A small image classifier, trained from scratch: arch resmlp.
Rows from block 5, named by matrix and row number. Rows with one number belong to one neuron. Each number is 128 + 24 x the weight over its row's rms, rounded and kept within 0 to 255. All counts start at 0. After the name is the row's rms in percent of the matrix's.
# fc1: MLP up (model.blocks.5.mlp.fc1.weight, 1536x384), inputs 0-127
# fc2: MLP down (model.blocks.5.mlp.fc2.weight, 384x1536, transposed), outputs 0-127
fc1.1484 101 [108 129 115 132 109 103 146 134 131  74 113  84 150 101 151 101 125  82 137 130 130 118 103 124 165 102 126 113 106 154 153 130 118 143 144 160 140 161 137 110 142 127 121 125 120 108 168 114  74 129 100 126 110 145 196 163 165 157 118 140 143 145 136 110 106 148  95  75 139 151 180 150 144 122 100 106 128 155 112 121 120 132  95 132 150 137 135 152 142 105  99 118 112 113  98 146 159 129 109 143 129 112 154 134 133 146 104  89 157 110 125  89 103 139 103 103 152 144 157 164 141 146 153 147 143 102 147  78]
fc1.1485 105 [130 139 143 119 137 110 107 133 132 140 176 113  99 149 115 134 142 117 166 109 132 124 124  98 129 113 151 114  89 113 173 176 125 133 156 137 143  89 117 112 159 126 138 142 136  83  92 132 109  92 137  92 124 124 177 119 129 133 134 112 136  90 123 132  57  92 128 158 154 147 117 108 127  94 141 132 162 111 109 144 113 138 108 173 123  82 129 105 204 127 134 149 108 101 109 158 114 149 118 128 101 107 116 108 127 164 131  94 134 132 104 161 118  91 192 149 158 145 128 121 155 122 131 148 113 144  97 118]
fc1.1486 104 [106 127 137 106 101 153 149 163 135 166 161  81 120 119 118 125 118 151 112  81 103  96 112 119 133 164  89  90 134 179 137 122 116 135 116 150 117 101 134 147 130 112 143 149 125 117 169 139 143  88  79 150 137 152 124  94  76 129 138 136 135 138 123 118 166  95 104 131 113 146 124 110 155 145 172 117 104 146  88 110 144 125  61  87 146 125 109 150 121  88 118 123 118 106 165 141 153 122 136 146  71 180 149 162 146 131 174 127 182 121 103 149 104 136  94 118 106 112 111 155 142 123 131 148 145 107  81  96]
fc1.1487 092 [117 139 127 135 122  84 125 164 100 131 124 115  91 128 130 133 114 131 136 125 110 138 157 137 123 103 134 112  87 112 128 119 101 167 158 140 136 149 170 154 153 125 142 134 132 126 134 121 143 124 123 159 111 101 139 111 139 127  99  77 147 115  96 160  77 123 151 131 111  96 133 154 109  95 114 169 145 121 121 133 123 122 127 115  81 105 117 140 121 129 103 150 128 118 131 114 135 201 145  71 149 118 114  84 159 131 148 145  99 129 146 149 148 125 144 125 123 152 104 127 138 109 142 147 191 123  95  86]
fc1.1488 109 [ 98 148 175 102 119 156 149 119  91 134  86 145 131 148 131 160 114 144 155 125 150 147 141 155 150 143 133 148 103 136 110 136 111 175 151 115 117 128 122 140 153 145 117 179 121 154 110 135 125 141 111 134 130 130 146 201 117  75 138 111 125 157 145  99 142 128 106 138 140  83  91 168 130 116  88 115 116 115 143 146 108 119 140  77 140  96  89 152 137 126 130 138  82 141 134 122 135 124 130 105 113  85 129  72 123 123 132  74 122 138 153 154  88  94 168 124 100 118 111 111 126 112 123 142 119 158  94 153]
fc1.1489 096 [134 114 130  93 105 179 131 108 117 130 123 121 135 117 164 152 155 152 115 116 116 138 127 151 128 112 112 145 115 126  98 123 139 128  82 113 160 144  97 128 175 117 145 120 142 128 142 101 127 105  89 128 133 158 146 132 108 124 130 122 163 145 126 138 117 148 152 100 101 108 179 140 127 136 134 156  78  79 134 109 121 118 138 136 158  87 156 133 100 112 138 154 128 125 113 136 166  92  98 161 137 105 123 164 105 110 173 143  97 132 128 158 105 149 168 147 155  94 113 151 121 114 128 131 137 101 147  75]
fc1.1490 097 [179 170 117 109  97 147 145 132 140  92 137  91 151 118 137 122 114 136 126 105 126 151 117 119 121 141 121 138 122 123 125 118 141 138 165 118 118 160 141 117 144 140 163 150 133  88  86 107 127 132 163 124 102 108 116 148 121  99 116 125 161 117 192 138 138 131 112 132 129  80 147 113 104 118 136 182 116 174 114 106 119 137 132 124 178  99 134 134 154 104 129 125 144 191 155 148 100 151 109 116 143 130  96 134 123 156 165 150 122 148 114 125 111 158 130 126 159 144 121  94 129 105 137 216 135 120 116 126]
fc1.1491 092 [145 113 120  91  92  98 152 119 115 136 144 128 117 148 107 125 150 162 134 143 111 173 129 132 115 133 177 132 161 118 101 150 143 160 163 135  90  93 113 114 142 123 165 105 151 142 100 175  90 107 161 119 135 105  90 155 149 112 179 171 140 108 141 138 153 132 166 133 147  86 120 111 148 114 165 112  89 118 156 108 122 151 151 143 100 127 119 122 158  89 167 136 130 165 174 141 152 132 122 120 135 172 122 124 123 109 122  83 159 109 107  92 146 107 106 129  95 138 122 143  71 111 172 144 146 123 147 106]
fc1.1492 102 [130 140  82 121 120 117 141 144 165 150 165  60 111 153  95 160 172 155 129 124  96 158 127 148 106 102 143 157  91 126 147 107 131 147 103 127 137 111 174 152 130 133 117 104 134 147 106 130  95 146 149 139  88 114 127 104 128 133 143  75 124 128 121 132 120  98 114 146 173 116 138 108  94 134 118 124 123 141 152 118 152 158 123 127 175 135 102 150 115 100 124 137  72 201 115 128 129 146 144 141 115 121 110 148 112 137 119  95  95  69 101 150 109  84 130 138  84 129 101 116 145 130  63 117 117 118 140 156]
fc1.1493 094 [118 133  86 140 187 108 114 113 146 138 108 142 111 114 146 153 136 152 115 172 148  80 112 106 133 132 106 149 104 112 129 133 127 114 119 152 176 127  72 150 105  71 120 181 105 121 160 142 154 146 109 146  89 162 115 161 143 128 130 146 144 126 100 111 109 131 113 104 156 117 125 135 165 121 112 122  97 127 133 148  98 122 137 111 151  97 114 166 148  94 130 136 114 183 111 121 123 141 160 142 166 115 122 103 137 131 111 184 157 123  95 123 156 127 135 122 143 120  97 146 100 131 102  66 136 162 116 166]
fc1.1494 102 [166 121 111 143 134 136 120 126 122 104 171 145 140 162 114 143 126 104 106 131 110 121 107 134 134 106 127 140 108 104 109 121 111 116 121 124 135 128 108  74 132 165  92 134 147 105 142 126 172 145 145 119 115 152 132 112 145  88 138 109  99 156 178 143 147  79 159 126  89 147 148 139 150 137 129 114 105 132 124 125  84 123  89 141  73 147 111 153 123 103 137 133 133 136 111 131 153 103 135 105 121 145 146  81 144 130 116 162 108  92 101  64 172 109 121 146  80  79 122  99 154 162 116 122 112 158 124 169]
fc1.1495 100 [128 146 134 155 154 153 128 137 120 123 162 137  96  79 147 133 125 125 157 140  90 115 117 144 151  90 151 150 144 113 138 118 171 110 152 122 148 128 109 134 107 162 114 148  83 112 134 140 164 117 107 163 127 186 163 137 114  97 156 153 141 183 141 124 128  67 123 154  96 151 132  97  92 128 103 147 128 107 118 105 117 112 113 128 103 122 128 145 169 137 162 130 159 163 134 165 125  97 174 137 120 118 166 145 151 156 118 131 108 146 131 152 115  98 112 173 109 120  90  78 133 148 114 158  69 143 114  94]
fc1.1496 098 [121 155 116 153 134 109 100 135 130  80 131 120 124 160 123 134 106 140 127 132 172  80  92  96 122 126 113 139 140 126 126 131 153 155  90  94 148 149  78  94 123 143 125 109 179 122 135  89 132 127 108 150 119 146 130 181 127 162 117 149 115 107 135 125  88 103 104 160 143 161 163 125 136  92 116 147 112 141 111 142  94 108 106 148 122 140 124 140 146  96 155 105 112 157 114 111 138 129 111 130 133 118 119  71 164 143 139 129 128 163 160 100 114 117 146 105  79 109  95 125 168 126 110 132 159 136 105 138]
fc1.1497 102 [119 150 136 122 136 107 101 115 155 129 190 153 135 156 113 155 144 156 156 123 125 155  80 119 132 149 177 148  97 137 150 159 156  96 143 131 132 138 106 122 116 119  93  94 110 116 149 177 125 153 103 131 142 124 159 102  98 122 120  75 137 131 142 129 100  99 100  99  66 146 103  86 158 110 121  92 113 135 119 162 130 136 129 102 172 105 111 144 113 111 160 139 123 120 140 175 125 161 123 151  43 165 172 113 145 118 141 153 172 120 138 106 155 135 167 164  96 109 137 102 147 137 146 183 141 113 104 136]
fc1.1498 107 [104 130 163 117  98 121 124 164 110 137 148 170 135 154 147 126 131 109 122 138 114 150  90 149 102 167  78 154 142 135 111 150 128 151 100 102 111 125 123 126 113 153 106 147 172 134 139 129 112  95 117 160 158 121 118 120 178 136 167 104 126 126 155 122 126 116 156 109 123 136 168 137 155 107 103 145 106 122 101  96  81 131 142 119 129 137 130 118 159 121 134  77 168 117 105 156  87 146  83 167  80 119 137 121 153 164 127 112 128 148  80 144 137 118 130 153 183 119 137 111 110 103 106 188 158 101 144 131]
fc1.1499 097 [172 156  91 117  97  77 164 134 134  88 158 172 115 124 115 147 145 148 137 153 100 138  86 148  98  97  98 121 125 145 125 144 149 132 111 134 155 126 124 110 120 138 101 115 140 139 179  94 110 135 163 144 154 132 134 189 130 100 110 125 121 137 114 124 131 141 131 153 115 129 151 117 164 113 105  82 169 140 108 124 121 129  91 139 140 125 137 148  92 150 138 123 160 145 148 121 101 137 120 180 140  92 120 114 102 110 102 139 115  97 111 140 116 102  97 148 182 154 119 139 140 133 131 144 110 141 141 104]
fc1.1500 099 [127 117 165 126 126 161 171 148 105 128  97  85  98 107 129 165 121 135 112 133 125 141 148 135 168 127 163 119 132 144 136 141 123 137 152 166 129 100 147 161 130 134 106 103 171 117  85 128 165 171 136  83 127 132 158 110 126 112 128 142 128 142  98 117 139 143 139 171 151 120 120 168  92 108 160 158 124 122 143 114 116 112 121 105 107 142 166 136 172 115 120 131 133  99 120 102 183 147 147 115 161 142 125 137 161 124 129 120 138 122 120  92 153  78 110 116 142 101  99 125 135 167 113 121  89 163 177 123]
fc1.1501 101 [159  90 108 156 158 135 120 102 108  76  83 145 148 165 114 120 150 149  92  88 154 128  93 153  96 142 129 140 129 165 103 114 148 144 146 169 153 128 126 134 120 129 113 105 166 126 148 114  65 121 114 175 152 160 163 140 145 113 120 163 107 127 131 182 134 113 152 105 102  77  81 105 114 121 111 177  97 107 115 150 105 120 120 143 118 108 112 157 167 156 134 108 147 140 134 112 106  88 136 137 139 118 136 126 156 139 121 136 131 134 156 162 105 148  94 170 139 157 133 114 134 146 170 152 113 159 108 109]
fc1.1502 099 [123 117  88 148 113 149 109 150 119 132 114 122 173 116 159 148 103 141 125 134 153 129 138 136 125  71 175 135 125  88  72 154 126 136 110 150 118 128 160 159 144 142 161  84 135 138 161 145 108  89 101 117 136 114 150 119 124 139  99 117 138 150 136 141  67 151  81 137 103 111 143  86  98 127 143 129 120 148  93 100 137  97 129 147 120 146 143 166 126 140 169 154 162 152 147 142 114 140 120 100  89 144 153  97 137 137 112 132  91 154 107 151 129 122 129 149  78 163 138 112 136 162 110 129 144 145  90 124]
fc1.1503 096 [138 144 151  91 109 142 151 137 160 156 174 132 135 144 131 163 130 120 102  76 146 131 125 121 137 141 145 134 129 152 127 106 122 139 158  95 148 129 150 116 118 137 107 105 141 100 144 141  95 161 143 110 128 131 119 192 132 134 140 119 111 153 113 123 141 165  95 112 130 138 142 114  70  93 104 122 104 113 118  90 138 106  97 111 138 106 166 127 105  93 123 111 121 177 131 113 162 112 139 127 102 120 130 108 152 123 161 128 141 131 131  76 130 146 136  88 120 152 102 105 124 155 126 143 141 108 166 130]
fc1.1504 098 [132 122 142 138  98 126 128 134 125  92 107 112 189 175 104 115 125 123 123 108 144 151 168 112 138 155 136 111  88 156  83 154 115 130 134 133 106 134 111 135 167 102 102 132 139  97 130 149 131 123 151  88 143 103 158 100 173  98 156 140 133  91  83 128  94 117 136 104 105 124 156 172 150 139 127 150 114 130 147 126 130 109 107 127  98 145 101 125 145 120 175 122 154  77 126 143 128  98 108 125 105 155 109 108 160 120 142  89 192 125 160 112 124 136  83  98 110 124 123  98 124  82 115 109 121 143 117 111]
fc1.1505 100 [114 196 134  87  96 142 103 118 139 136 107 116 110 128 146 145 186  57 116  85 130 144 140 141 153  88  94 115 100 102  96 124 138 158 168 142 106 111 141 117 137 137 158 124 100 129 144 133 132 153 143 131 174 143 117 111 108 136 134 118 118 104 132 190 103 152  91 125 131 119 135  94 100 141  86  78 154 127 113 137 158 123 112 148 141 101 109 133 110 147 128  85 107 123 131 112 101 103 123 142 150  99 130 146 173 120 114 143 136 157 143 140 151  93 106 115 140 130 102 102  86 105 102 109 115 119  84 110]
fc1.1506 106 [101 155  56 127 116 105 123 115 129 131 138 110  97  95 126 132 126 173 115 149  96 110 145 150 156 118 148 116 135 158 132  95 146  88 132 164 133 173 164 173 181 161 114 128 165 152 120 123 120 148 114  82 113 144 136 133 151 119 113  99  89 148 130 132 125 100 131 154 119 146 109 140  93 145 135  53 151 131 106 118 141 135 144 158  96 123 120 106 156 139  97 157 159  97 135 160 134 119 119 103 152 120 118 139 120 162 115  96 107 114 132 123 108 172  91 155 146 152  84 147 114 127 134 158  98 111 159 141]
fc1.1507 097 [137  95  95 121 134 155 147 101  99 120 164 184 151 123 131  68 126 103 127 157 112 113 100 171 167 113 157 157 144 133 137 124 158 136 117 142 111 151 104 182 132 127 161 153 107  94 149 156 130 147 117 100 138 102 168 115 134 155 126 144 130 153 159 145  86 104 130 106 100 132 102 104 102 100 122 128  70 150 131  93 176 100 122 112 150  97  91  76 134 118 126 125 142 102 134 112 126 126 115 132  97 153 132 124 159 144 165 136 132 189 125 119 114 123 141 119 125 112 193  93 174 125 119 104 147 115 174  99]
fc1.1508 094 [106 135 132 136 154 163 159 148 130 116  98 153 170 154 135 123 112 127 190  99 134 100 107 111 111 119 135 129 113 150 126 125 133 138 118 133 158  68 147 105 121 131 109 131 112 139 128  80 128 107  99 133 124 110 105 109 135 124 121 145 157  95 139 137 151  92 139 140 118 132 108 137 152 108 131 119 142 100 123 134 152 147 147 160 141 153 120 113 139 114 142 132 172 126 121  95 128 137 102 138 177 145 124 121 116 148 172 163 122  87 183 109 154 190  98 105 173 130 148  85 178 180 105 129 132 141 116 129]
fc1.1509 102 [118 133 158  94  79 108  70 135 125 114 160 122 130 129 106 156 101 138  95 150 106 143 131 132  93 117  79 173 146  99 122 122 156 183 102 110 107 121 117 117 136 136 158 123 152 111 118 105 110 113 100 144 152  98  97 152 133 139 157 128 161  87 159 142  96 102 129 158 132 153 124 156 112 123 126 132 137 140 125 103  91 117 140  88 122 153 113 155 169 153 125 143 159 166 110 118 171 118 111 113 141 146 112 159 144 136 107 163 106 124 122 149 148 130 126 157 150 147 103 124 149 133 108 129 110  95 112  91]
fc1.1510 100 [128 166 156 134 175 124 139 109 154 129 170 146 133 122 130 113 116 143 149 146 108 143 106 127  80 109 130 124 121  86 105 107 185 146 139 121 132 134 131 144 136 101 110 133 123 151 127 132 118 109 111  83 111 110 150 130 147 119 168 117 121 125 123 106 144 133  99 149 125 121 104 134  48 156 141 106 169  98 100 136 174 138 116 148 115 107 164 124  94 121 102 165 162 133 154 165 120  90  64 153 161 122 136 115 141 170 133 129 122 139 165 129 142  96 143 163 153 132 156 133 127 202 148 117 101 143 121 141]
fc2.1484 098 [135 146 120 152 147 127 109 109 135  82 111  83 151 112 134 147 139 165  77 152 104 130 126  73 144 139 117 105 195 119  91 163 131 131 131 119 158 115 163 138 110 101 151 124 138 126  98 141 146 103 131  92 112 139 154 138 107  99 150 103 127 143 142 132 154 102 127 135 101 154 132 122 153 109 118 133 151 100 170 169 149 160 138 113 163 104  99 121 103 149 118 137  91 173 118 137 157  79 139 130 134 141 135 123 124 146 109 116 106 126 142 136 118 170 135 106 142 174 142 118 134 137 130 144 114 130 171 159]
fc2.1485 078 [116 100 148 128 142 152 110 119 119 122 166 171 153 131 159 139 136 123 106 123 155 143 146 153 138 119 109 106 148 125 118  77 103 153 108  98 112 172 125 134 117 111 125 126 105 107 126  81 101 129  81 116 147 121  83 100 128 169 111 126 125 126 155 125 155 111 134 125 102  68 127 115 125 102 113 142 134 114 139 121 134 140 121  97 136 102 135  94 118 145 143 186  74  92 125 121 134 140 145 143 119 106  91 151 159 148 113 137 158 131 149 149 185 129 131 160  85 132 135 113 175 147 102 139 203  78 117 174]
fc2.1486 092 [139 140  96 155 115 143 139 145 114 122 132 137 117 119 142 137 131 169 120 127 122 146 122  99 145 113 116 164 159 103 146 146 166 124  65 107 138 160 127 138 111 131 109 124 102 119 155 151 118 152 123 101 167  86  73 129 157 173 104 124 124 125  99  96 141 136 132 111 130 122 175 122 149 138 103 120 133 100 149 138 135 106 126 163 106 143 125 154 109 148 121 132  89 152 153 187  94 112 103 145  83  89 157 135  99 166 128 119 100 135 135 133 156 129 121 169 104 155 116  81 100 181 128 138 143 109 113 133]
fc2.1487 077 [114 148 119 100 138 156 118 101 147 124  96 109 110 112 115 123 132 117 154 141 122 113 109 122 135 141 113  64 147 112 137 137 158 191 100 150 152 119  82 157 111 133 110 157 110  81 137 117 148 156 108 110 153 142 165  97 155 113  85 143  97 153 140 157 111 142  97 118 199 113 119  93 124 102 103 147 135 120 125 152  94 161 104 127 124  97 138 129  89  88 122 109 166  55 125 171 135 130 117 109 180 125 154  98 128 110 122 111 147  87  61 149 151 134 110 107 147 176 112 125 139 156 112 115 150 123 136  94]
fc2.1488 089 [ 99 142 154 129 136  98 102 115 138 125 133  89 152 157 145 121 153  94 128 151 122 127 125 126 171 105 130 115 109 172 134 130 115 107  81 124 146 102 164 135 131 156  97 144  75 158 148 150 158 135 168 114  87 127 101 103 139 117 136 170 113 125 138 147 127 141 159 118 130 147 125 167 160 125 111 170 126 129  96 134 105 134 116 146 120 132 105 133  98 134 166 115  79 164 132 157 116 145 154 144 114 159  90 147  87 104 162 114 138 103 119  89 155  98 142 132 186 119 106  88 117 162 165 166 144 121 109 111]
fc2.1489 071 [114 130 104 187 142 147 133 139 132 133 148 158 103 115  85 142 103 101 145 123 176 117 138 115 173 178 172  79 138 128 135 128 138 100 141 148 134  91 137 127 123 166 156 117 104 126 137 124  90 137 149 125 182  87 103 108 124 139 110 119 143 148 131 145 184  46 115  92 113 139 128 138 146 131 112 154 126 120  99 113 123 112  98  77 103 128 130 115 130 118 110 152 147 108 120 121  80  89 148 143 119 148 164 138 144 130 145 115 121  83  97  95 118 156  95  98 104 145 126  90 126 124 101 135 121  94 108 132]
fc2.1490 101 [140 140 129 141 158 126 125 152 107 152 126 147  89 125 128 154 160 129  94 145 168 104 155 132 135  93 151 128 125 131 168 117 117 117 100 120 117 115 136 123 167 170 104 171 123 126  95 127 177 120 175 128 142 143 160 129  98  98  80 127 110 130 115 103 132 143 105 134 131 163 145 127 145  92 156 143 108 115 151 160 160 117 141 121  92 128 117  94  87 135 121  75 123  99  96 144 147 106 165 143 133 121 173  99 136 123 161 139 101 141 130 146 139 140 120 142 128  69 116 141 111 158  87 121 129 146 145  76]
fc2.1491 083 [ 90 153 128 139 146 137 138 123 175  70 147 108 122 158 125 149 104 100 101 220 150 121 137  88 131 152 136 112 108 120 134 125 115  94 144 107 108 109 123 100 105  90 181 125 166 111 109  87 200 122 107 169 128 139 139 114 118 109 105  96 181 126 136 102  70 120 119 104 107 129 140 110 169 176  96 100 119 151 130 127 136 167 178 126 168 114 138 150 140 133 118 134 164 159 100 114 103 170 140 132  98 118 121 146 167 142 121 116 106 148 105 177 102 134 116 125 129 148 108 131 143 119 114 133  89  89 116 130]
fc2.1492 117 [141 109 112 149 108 165 111 142 100 108  99 153 126 147 138 115  93 140 100 138 165 116 132 136 150 132 105 102 151  99 146 132 158 125 133 143 116 120 117 169 149 131 174 169 105 176 130  98  90 141 124 121 161 143 134 166 173  90  83 151 158 174  93 119 114 112  97 113 153 144 122 172 126 148 127 136 135 111 119 122  99 152 157 104 112 147 138 116 117 133 125 109 193  77 111 124 122 156 178 154 135 198 115 120 123 111 139 158 150 131 130  87 127 161 149  84 148 122 148  95 122 163 154  93 111  96 114  83]
fc2.1493 096 [137  90 128 155  90 153 142 155  79 175 119 141 115 101 119 118 139 109 117 108 154 105 163 144 148  79 103 142 130 122 160 161  94 129 121 108 132 135 149 143 136 167 162  85 118 123  85  67 135 148 135 134 153 117 128 131 131 138 131 146 119 122 182 192 170 104 139 192 145  90  97 143 123 139 127 134 138 141 180 106 105 129 150 148 120 179 161 136 132 141 122  94 130 105 161 123  60 134 183 112 120  73 117 152 157 138 135 106 135 146 121 104 128 106 111 122 106 131  91 124 111 135 121 143 134 122 128 117]
fc2.1494 121 [104 147  94 127 112 177 166 135 128 137 118 106  97 124 140 139 140 107 127 112 113 134 115  81 138  88 136 104 120 175 126 130 125 138 115 173 126 160 165 171 143 115 115 137 114 129 112 116 106 173 120 134 152 130 135 144 149 131 154 131 119 106 115 125  95 157  94 112 151 154 152 151 167 123 162 118 136 157  97 134 100 167 140 145  84 132 147 123 151 127 107 127 118 182 171 132 178 137 147 143 102 108 128 123 113 114 179  74 138  99 119 111 168 113 141 126 166 107  73 160 113 121 123 101 122 105 112 102]
fc2.1495 094 [145 164 163  99 118 109 143  95 140 167 104 129 155 100 125 107 128 110 120 138 121 147 158 174 106 151 118  87 150 152 129  84 137 129 114 137 100 154 124 120 151 143  96 128 134 119 117 114 125 104  80 151 122 123 123  95 167 134 132 156 138 168 150 111 123 197 163 109 142  95  98 159 155 159 116 148 156 108 120 102 139 135 120 130 124  83 116 123 149 101 105 112 147 131  91  97 127 132  78 134  91 127  76 173  90 121 127 116 130 122 114 114 172 133  79 128 132 134  91 136 147 148 128 127 154 153 142 159]
fc2.1496 121 [134 105 139 125 135 107 154 169 133 136 103 102 135 138  97 151 133 115 134 132 122 112 140 139 169 134 117 149 134 130  80 120 113 126 139 113 126 105 118 159 172 149 148 159 109 127 120 131 134 169 150 156 123 156  90 108 157  82 128 112  97 125 142 172 128 131 140 120 127  67 113 128 148 163 129  72  96 119 150 179  83  87 133 140 118 151 122 120 121 124 142 134 123 192 117 159 127 130 110 114 105 119 145 129 119 181 153 110 137 112 132 147 107 146 130  90 146 150 144 145  94 144 115 162 140  84 144 134]
fc2.1497 102 [154 124  49 136 102 123 143 176 154 134 114 127 169 137 167 108 109  86 149 129 131 133 182  90 102 146 123  79 165 122 147 111 114 118 139 117 168 107 125 160 130 126 164 151 100 156 137 143 113  97 124 113  94 117  90  83 170 136 105 152 100 136  94  85 152 123  92 104 141 103 135 143  82 111 102 144 113 141 121  95  66  91 116 103 142  96 141 139 137 146 119 154 105 116 115 148 143 165 130 164 172 123 141 117 137 124 147 142 113 121 116  84 120 146  84 151  92 120 124 152 129 141 142 128 119 116 117 133]
fc2.1498 081 [ 96 136 133  80 118 107 139 127 109 150 130 137 114 130 143 128 128 124 152 118 135 132 119 146 110  81 158 124  92  66 137 134 131 133 100 147 101 121 139 127 132 144 128 169 149 113 171 167 141 162 113 156 149  84 145 148 116 147  90 140 116 107 161  81 113 122 144  95 122 165 133 114 151 147 160 134 113 137 133 147 161  95 155 152 121  82  84 122 123 119 106 208 124 103 105 108 105 100 133 139 119 132 127 122  80 144  80 118 126 104 119 132 123 120 136 132 128 112 137  87 113 108 104 133 149 152 142 100]
fc2.1499 079 [ 63 153 154 124 165 110  97 117 162 134 117 111 161 100 147 118 149 142 160 160 130 106 150 124 129 141  96 131 133 124 156 116 133 168 142 119 110 117 128 126  65 106 147 134 150 117 132 119 149 127  85 121  94 148 140 119 110 120 161 113 161 119 135 108  76 133 143 123 157 159 127 142 103 155 144 162 135 114 158 114 137 143 160 132 135  80 127 150 148 130 130 152 117 124 115 173 194 140 108 141 134 133 132 146 135 163  67 120 136 102 141 134 113 108  82 133 103 167  86 142 155 143 112  89 127 122 147 105]
fc2.1500 093 [ 84 132 115 147 127 112 126 117 146 109 117 129 133 150 151 150 118  88 202 128 143 152  76 110 135 119 149 142 129 102 126 136 117 102 115 106 164 173  82  92 123 155 132  76 157 158 121 156 101 142 119  94  94 130  88 125 125 159 134 118 152 163 151 146 134 134 119 108 125 138 138 120 149 136 166 144 140 147  92 184 163 113 120 147 119 141 103 110  96  97 123 107 132 135 108 131 133 147 117 122  98 119 135 100 152 126 116  82 137 124 129 180 152 137 153 129 104 109 156 140 116  91 151 117 139 127 128 137]
fc2.1501 098 [117 113 145 154 155 130 119  88 128 140 135 153 110  73 144 160 163 102 143 126 136 134 106  83 132 138 112 106 120 154 159 147 129 146 129 128 133 103 157 122 117 157 158 103  59 172 165 132 136  95 102 170 162 105 154  90 170 172 122 132 101 113 124 104 131 151 200 141 144 193 112 110 180 137 120  90 193 143 115 163  99 137 156  82 144 152 116 113 128 120 127 155  85 136 175 144 100 151  76 125 146 118 137 152  83 143  98 122 100  99 123 143 176 139 141 131 159  81 118 165 137 124 122  96 119 110 163 130]
fc2.1502 085 [132 115 135 118 127 115 104  87  86 150  86 170 126 147 128 150 113 140 118 124  91 121 167 134 120 158 132  85 136 149 121 103  78 118 171 157  93  92 111 133 126 134 134 163 125 122 136 145 186  92 134 183 143 111 104 105 117 152 117 171 116 148 135  96 137 136 141 158  74 121  85 111  88 144 153 154 158  80 151 124  84 119 133 135 127 129 156 129 114 150 108 141 160  68 130 139 120 115 107 135 125 111 144 166 140 133 151  90 130  97  84 103 155 152 118 113 161 131 146 133 133 131  92 117 114  84 151 109]
fc2.1503 083 [157  63  98 186 126 105 108 116 107 140 106 118 129 121 128 100 147 149  73 153 163 125 116 127 129 123 165 137 179 116 152 167 159 162 121 133 180 166 107 115 135 157 150 115 185 141  76 122 110 136 152  97 150 138 129  94 114 135 149 126 129 112 130 130 147 122 101 150 151 161 125 143 159 130 125 111 170 125 109 148 112 139 178 149 119 120 136 150 136 129 182 109  93 131 104 146 125 147 123 127 160 129 131  81 151 153 152 166 106 148 140 126 125 121 117 129 168  99 132 132  95 131 118 111 133 105 145 119]
fc2.1504 060 [129 140 149 204 108 115 113 150  87 103 126 156 136  86 126 174 120 120 139 131 106 120 152 109 108 130 127 141 141 140 136 127 164 123 135 151 117 112 148 114 128 153 112 143 108 138 123 129 148 113 119 126 117 150 113 138 142 142 163 160 149  92 141  92 155 163 119 137 100 145 129 146 111 137 111 130 149 124  77 100 121  82 141 122 132 168 163 143  60 104 111 144 143 158 126 112 153 158 127 144  99  90 121 115 115 146 149 116 119 140 146 132 137 127 105 133 160  98  94 133 153 163 142  96 185 127  97 155]
fc2.1505 111 [ 93 110 104 127 154 108 114 136 124 109 130 155 123 114 120 120  54 116 150 139 179 110 117 157 109 122 142 169 152 153 122 160 149 126 111 133 163 113  68 131 132 128 128 126 132 116  64 101 103 131 139 139 140 172 131 133 141 111 154 131 137 127 138 110 184 147 161 179 149 129 136 133 107 108 125 142  82 121 106 137 148 130 112 121 117 147 155 117 116  95 111 147  93  91 125 129 124 103 115 140 176  95 141  79 128 101 153 151  79 146  83  92 175 145 142 131 129  99 139 153 108 141  92 129 112 151 170  74]
fc2.1506 085 [145  90 165 142 187 116  65 125 151 124 127 129 145  87 166 133 123  98 125  85 139 119 132 149 117 149 175 129 122 146 112  77 135 157 110 131 104 112 117  88 132 185 137 129 127 136 127 135 108 124  93 160  85 118 110 125 133 126 121  99 141 137 127 134 120 129 121 108 157 108 120  96 122 136 156  93  85 108 102 149 147 113 114 136 147 163 165 158 112 132 144 128 115 127 122 131 102 142 138 162 129 121 115 134 145  87 146 122 109 137  97 173 160 109 160 138 154 119 128 148 125  95 106 153 114 145 103 132]
fc2.1507 090 [142 131 136 172  88 111  95  97 126 171 116  69  78 172 122 143 140 164 107 145 147 144 136 124 103 157 152 101 101 138 125 155 113 161 133 113 127  86 212 123 106  65 164 107  91 152 121 147 160 137 120 126  69  91 136 117 113 142 119 115 172 115 140 153 148  89 127 138 147 160 132 127 193 156 120 112 184 132 125 139  84 140 184 113 151 124 163 149 114 105 110  96 153 138 158 158 109  83 132 144 110 109  90 152 105 112 146 177 145 159 139 120 152 137 104 148 161 104 108 152 124 109  72 128  98  90 144 126]
fc2.1508 094 [157 161 110 154 159 112 151  91 112 154 135 101 108 158  94 130 156 114 128 158 129 112 125 118  88 147 146 136 128 104  96 146 115 139 106 161 110 121 111 135 164 164 158 119 156  94 127 102 141 141 124 162 136 135 128 128 127 170 154 120 110 146 130 113  93 151 117 167 119 129 132 149 103 125  95 162 107 141 124 104 142 127 150 119  91 129 126 127 143 162 156  83 115 100 116 133 122  82 136 104 115 138 101 111 142 108  96 105 148 139 148 157  94 115 135 179 114 154 134 179  96 111 159 130 126  78 137 124]
fc2.1509 105 [140 135 152 135 117 164 173 138 148 124 118 127 134 127 145 114  99 119 156 103  95 101 125 115 116 148 101 107 115 134 125 109 162 130 133 124 131 131 107 104  88 103 145 196  81 165 129 158 142  99 139 113 115 130 137 178 115 103  67 163 127 188 107 131 115  91 112 103  91  68 128 120 151 128 143 111 140 130  72 181 128 120 150  95  86 133 130 136  67 115 123 148 110 114 114 115  76 111 134 154 100 129 195 165  94 138 144 135 109 113 113 133 151 101 148 111 111 161 138  93  98 135  98 126 159 128 130 144]
fc2.1510 123 [144 132 140 171 148 110 157 137 122 154 149 119 138 150 146  99 116 103 120 121 106 141 102 131 107  92 149 116 122 107 173 155 129 148 109  96  97 147 119 197 135 156 138 112 151  89 145 132 151 158 123 183 115 125 136 115 121 130  86 135  98 144 163 163 169 136 101 137 145 112 143 110 165 175 120 143 149 171 162 150  88 110  88 180  97 138 132 155 100 148 130 104 140  72 151 119 116 118 172  92 110 100 135 103 116 148 145  68 137 114 121 107 138 138 148 141 102 123 142 104 113 111 122 128 161 149 129 153]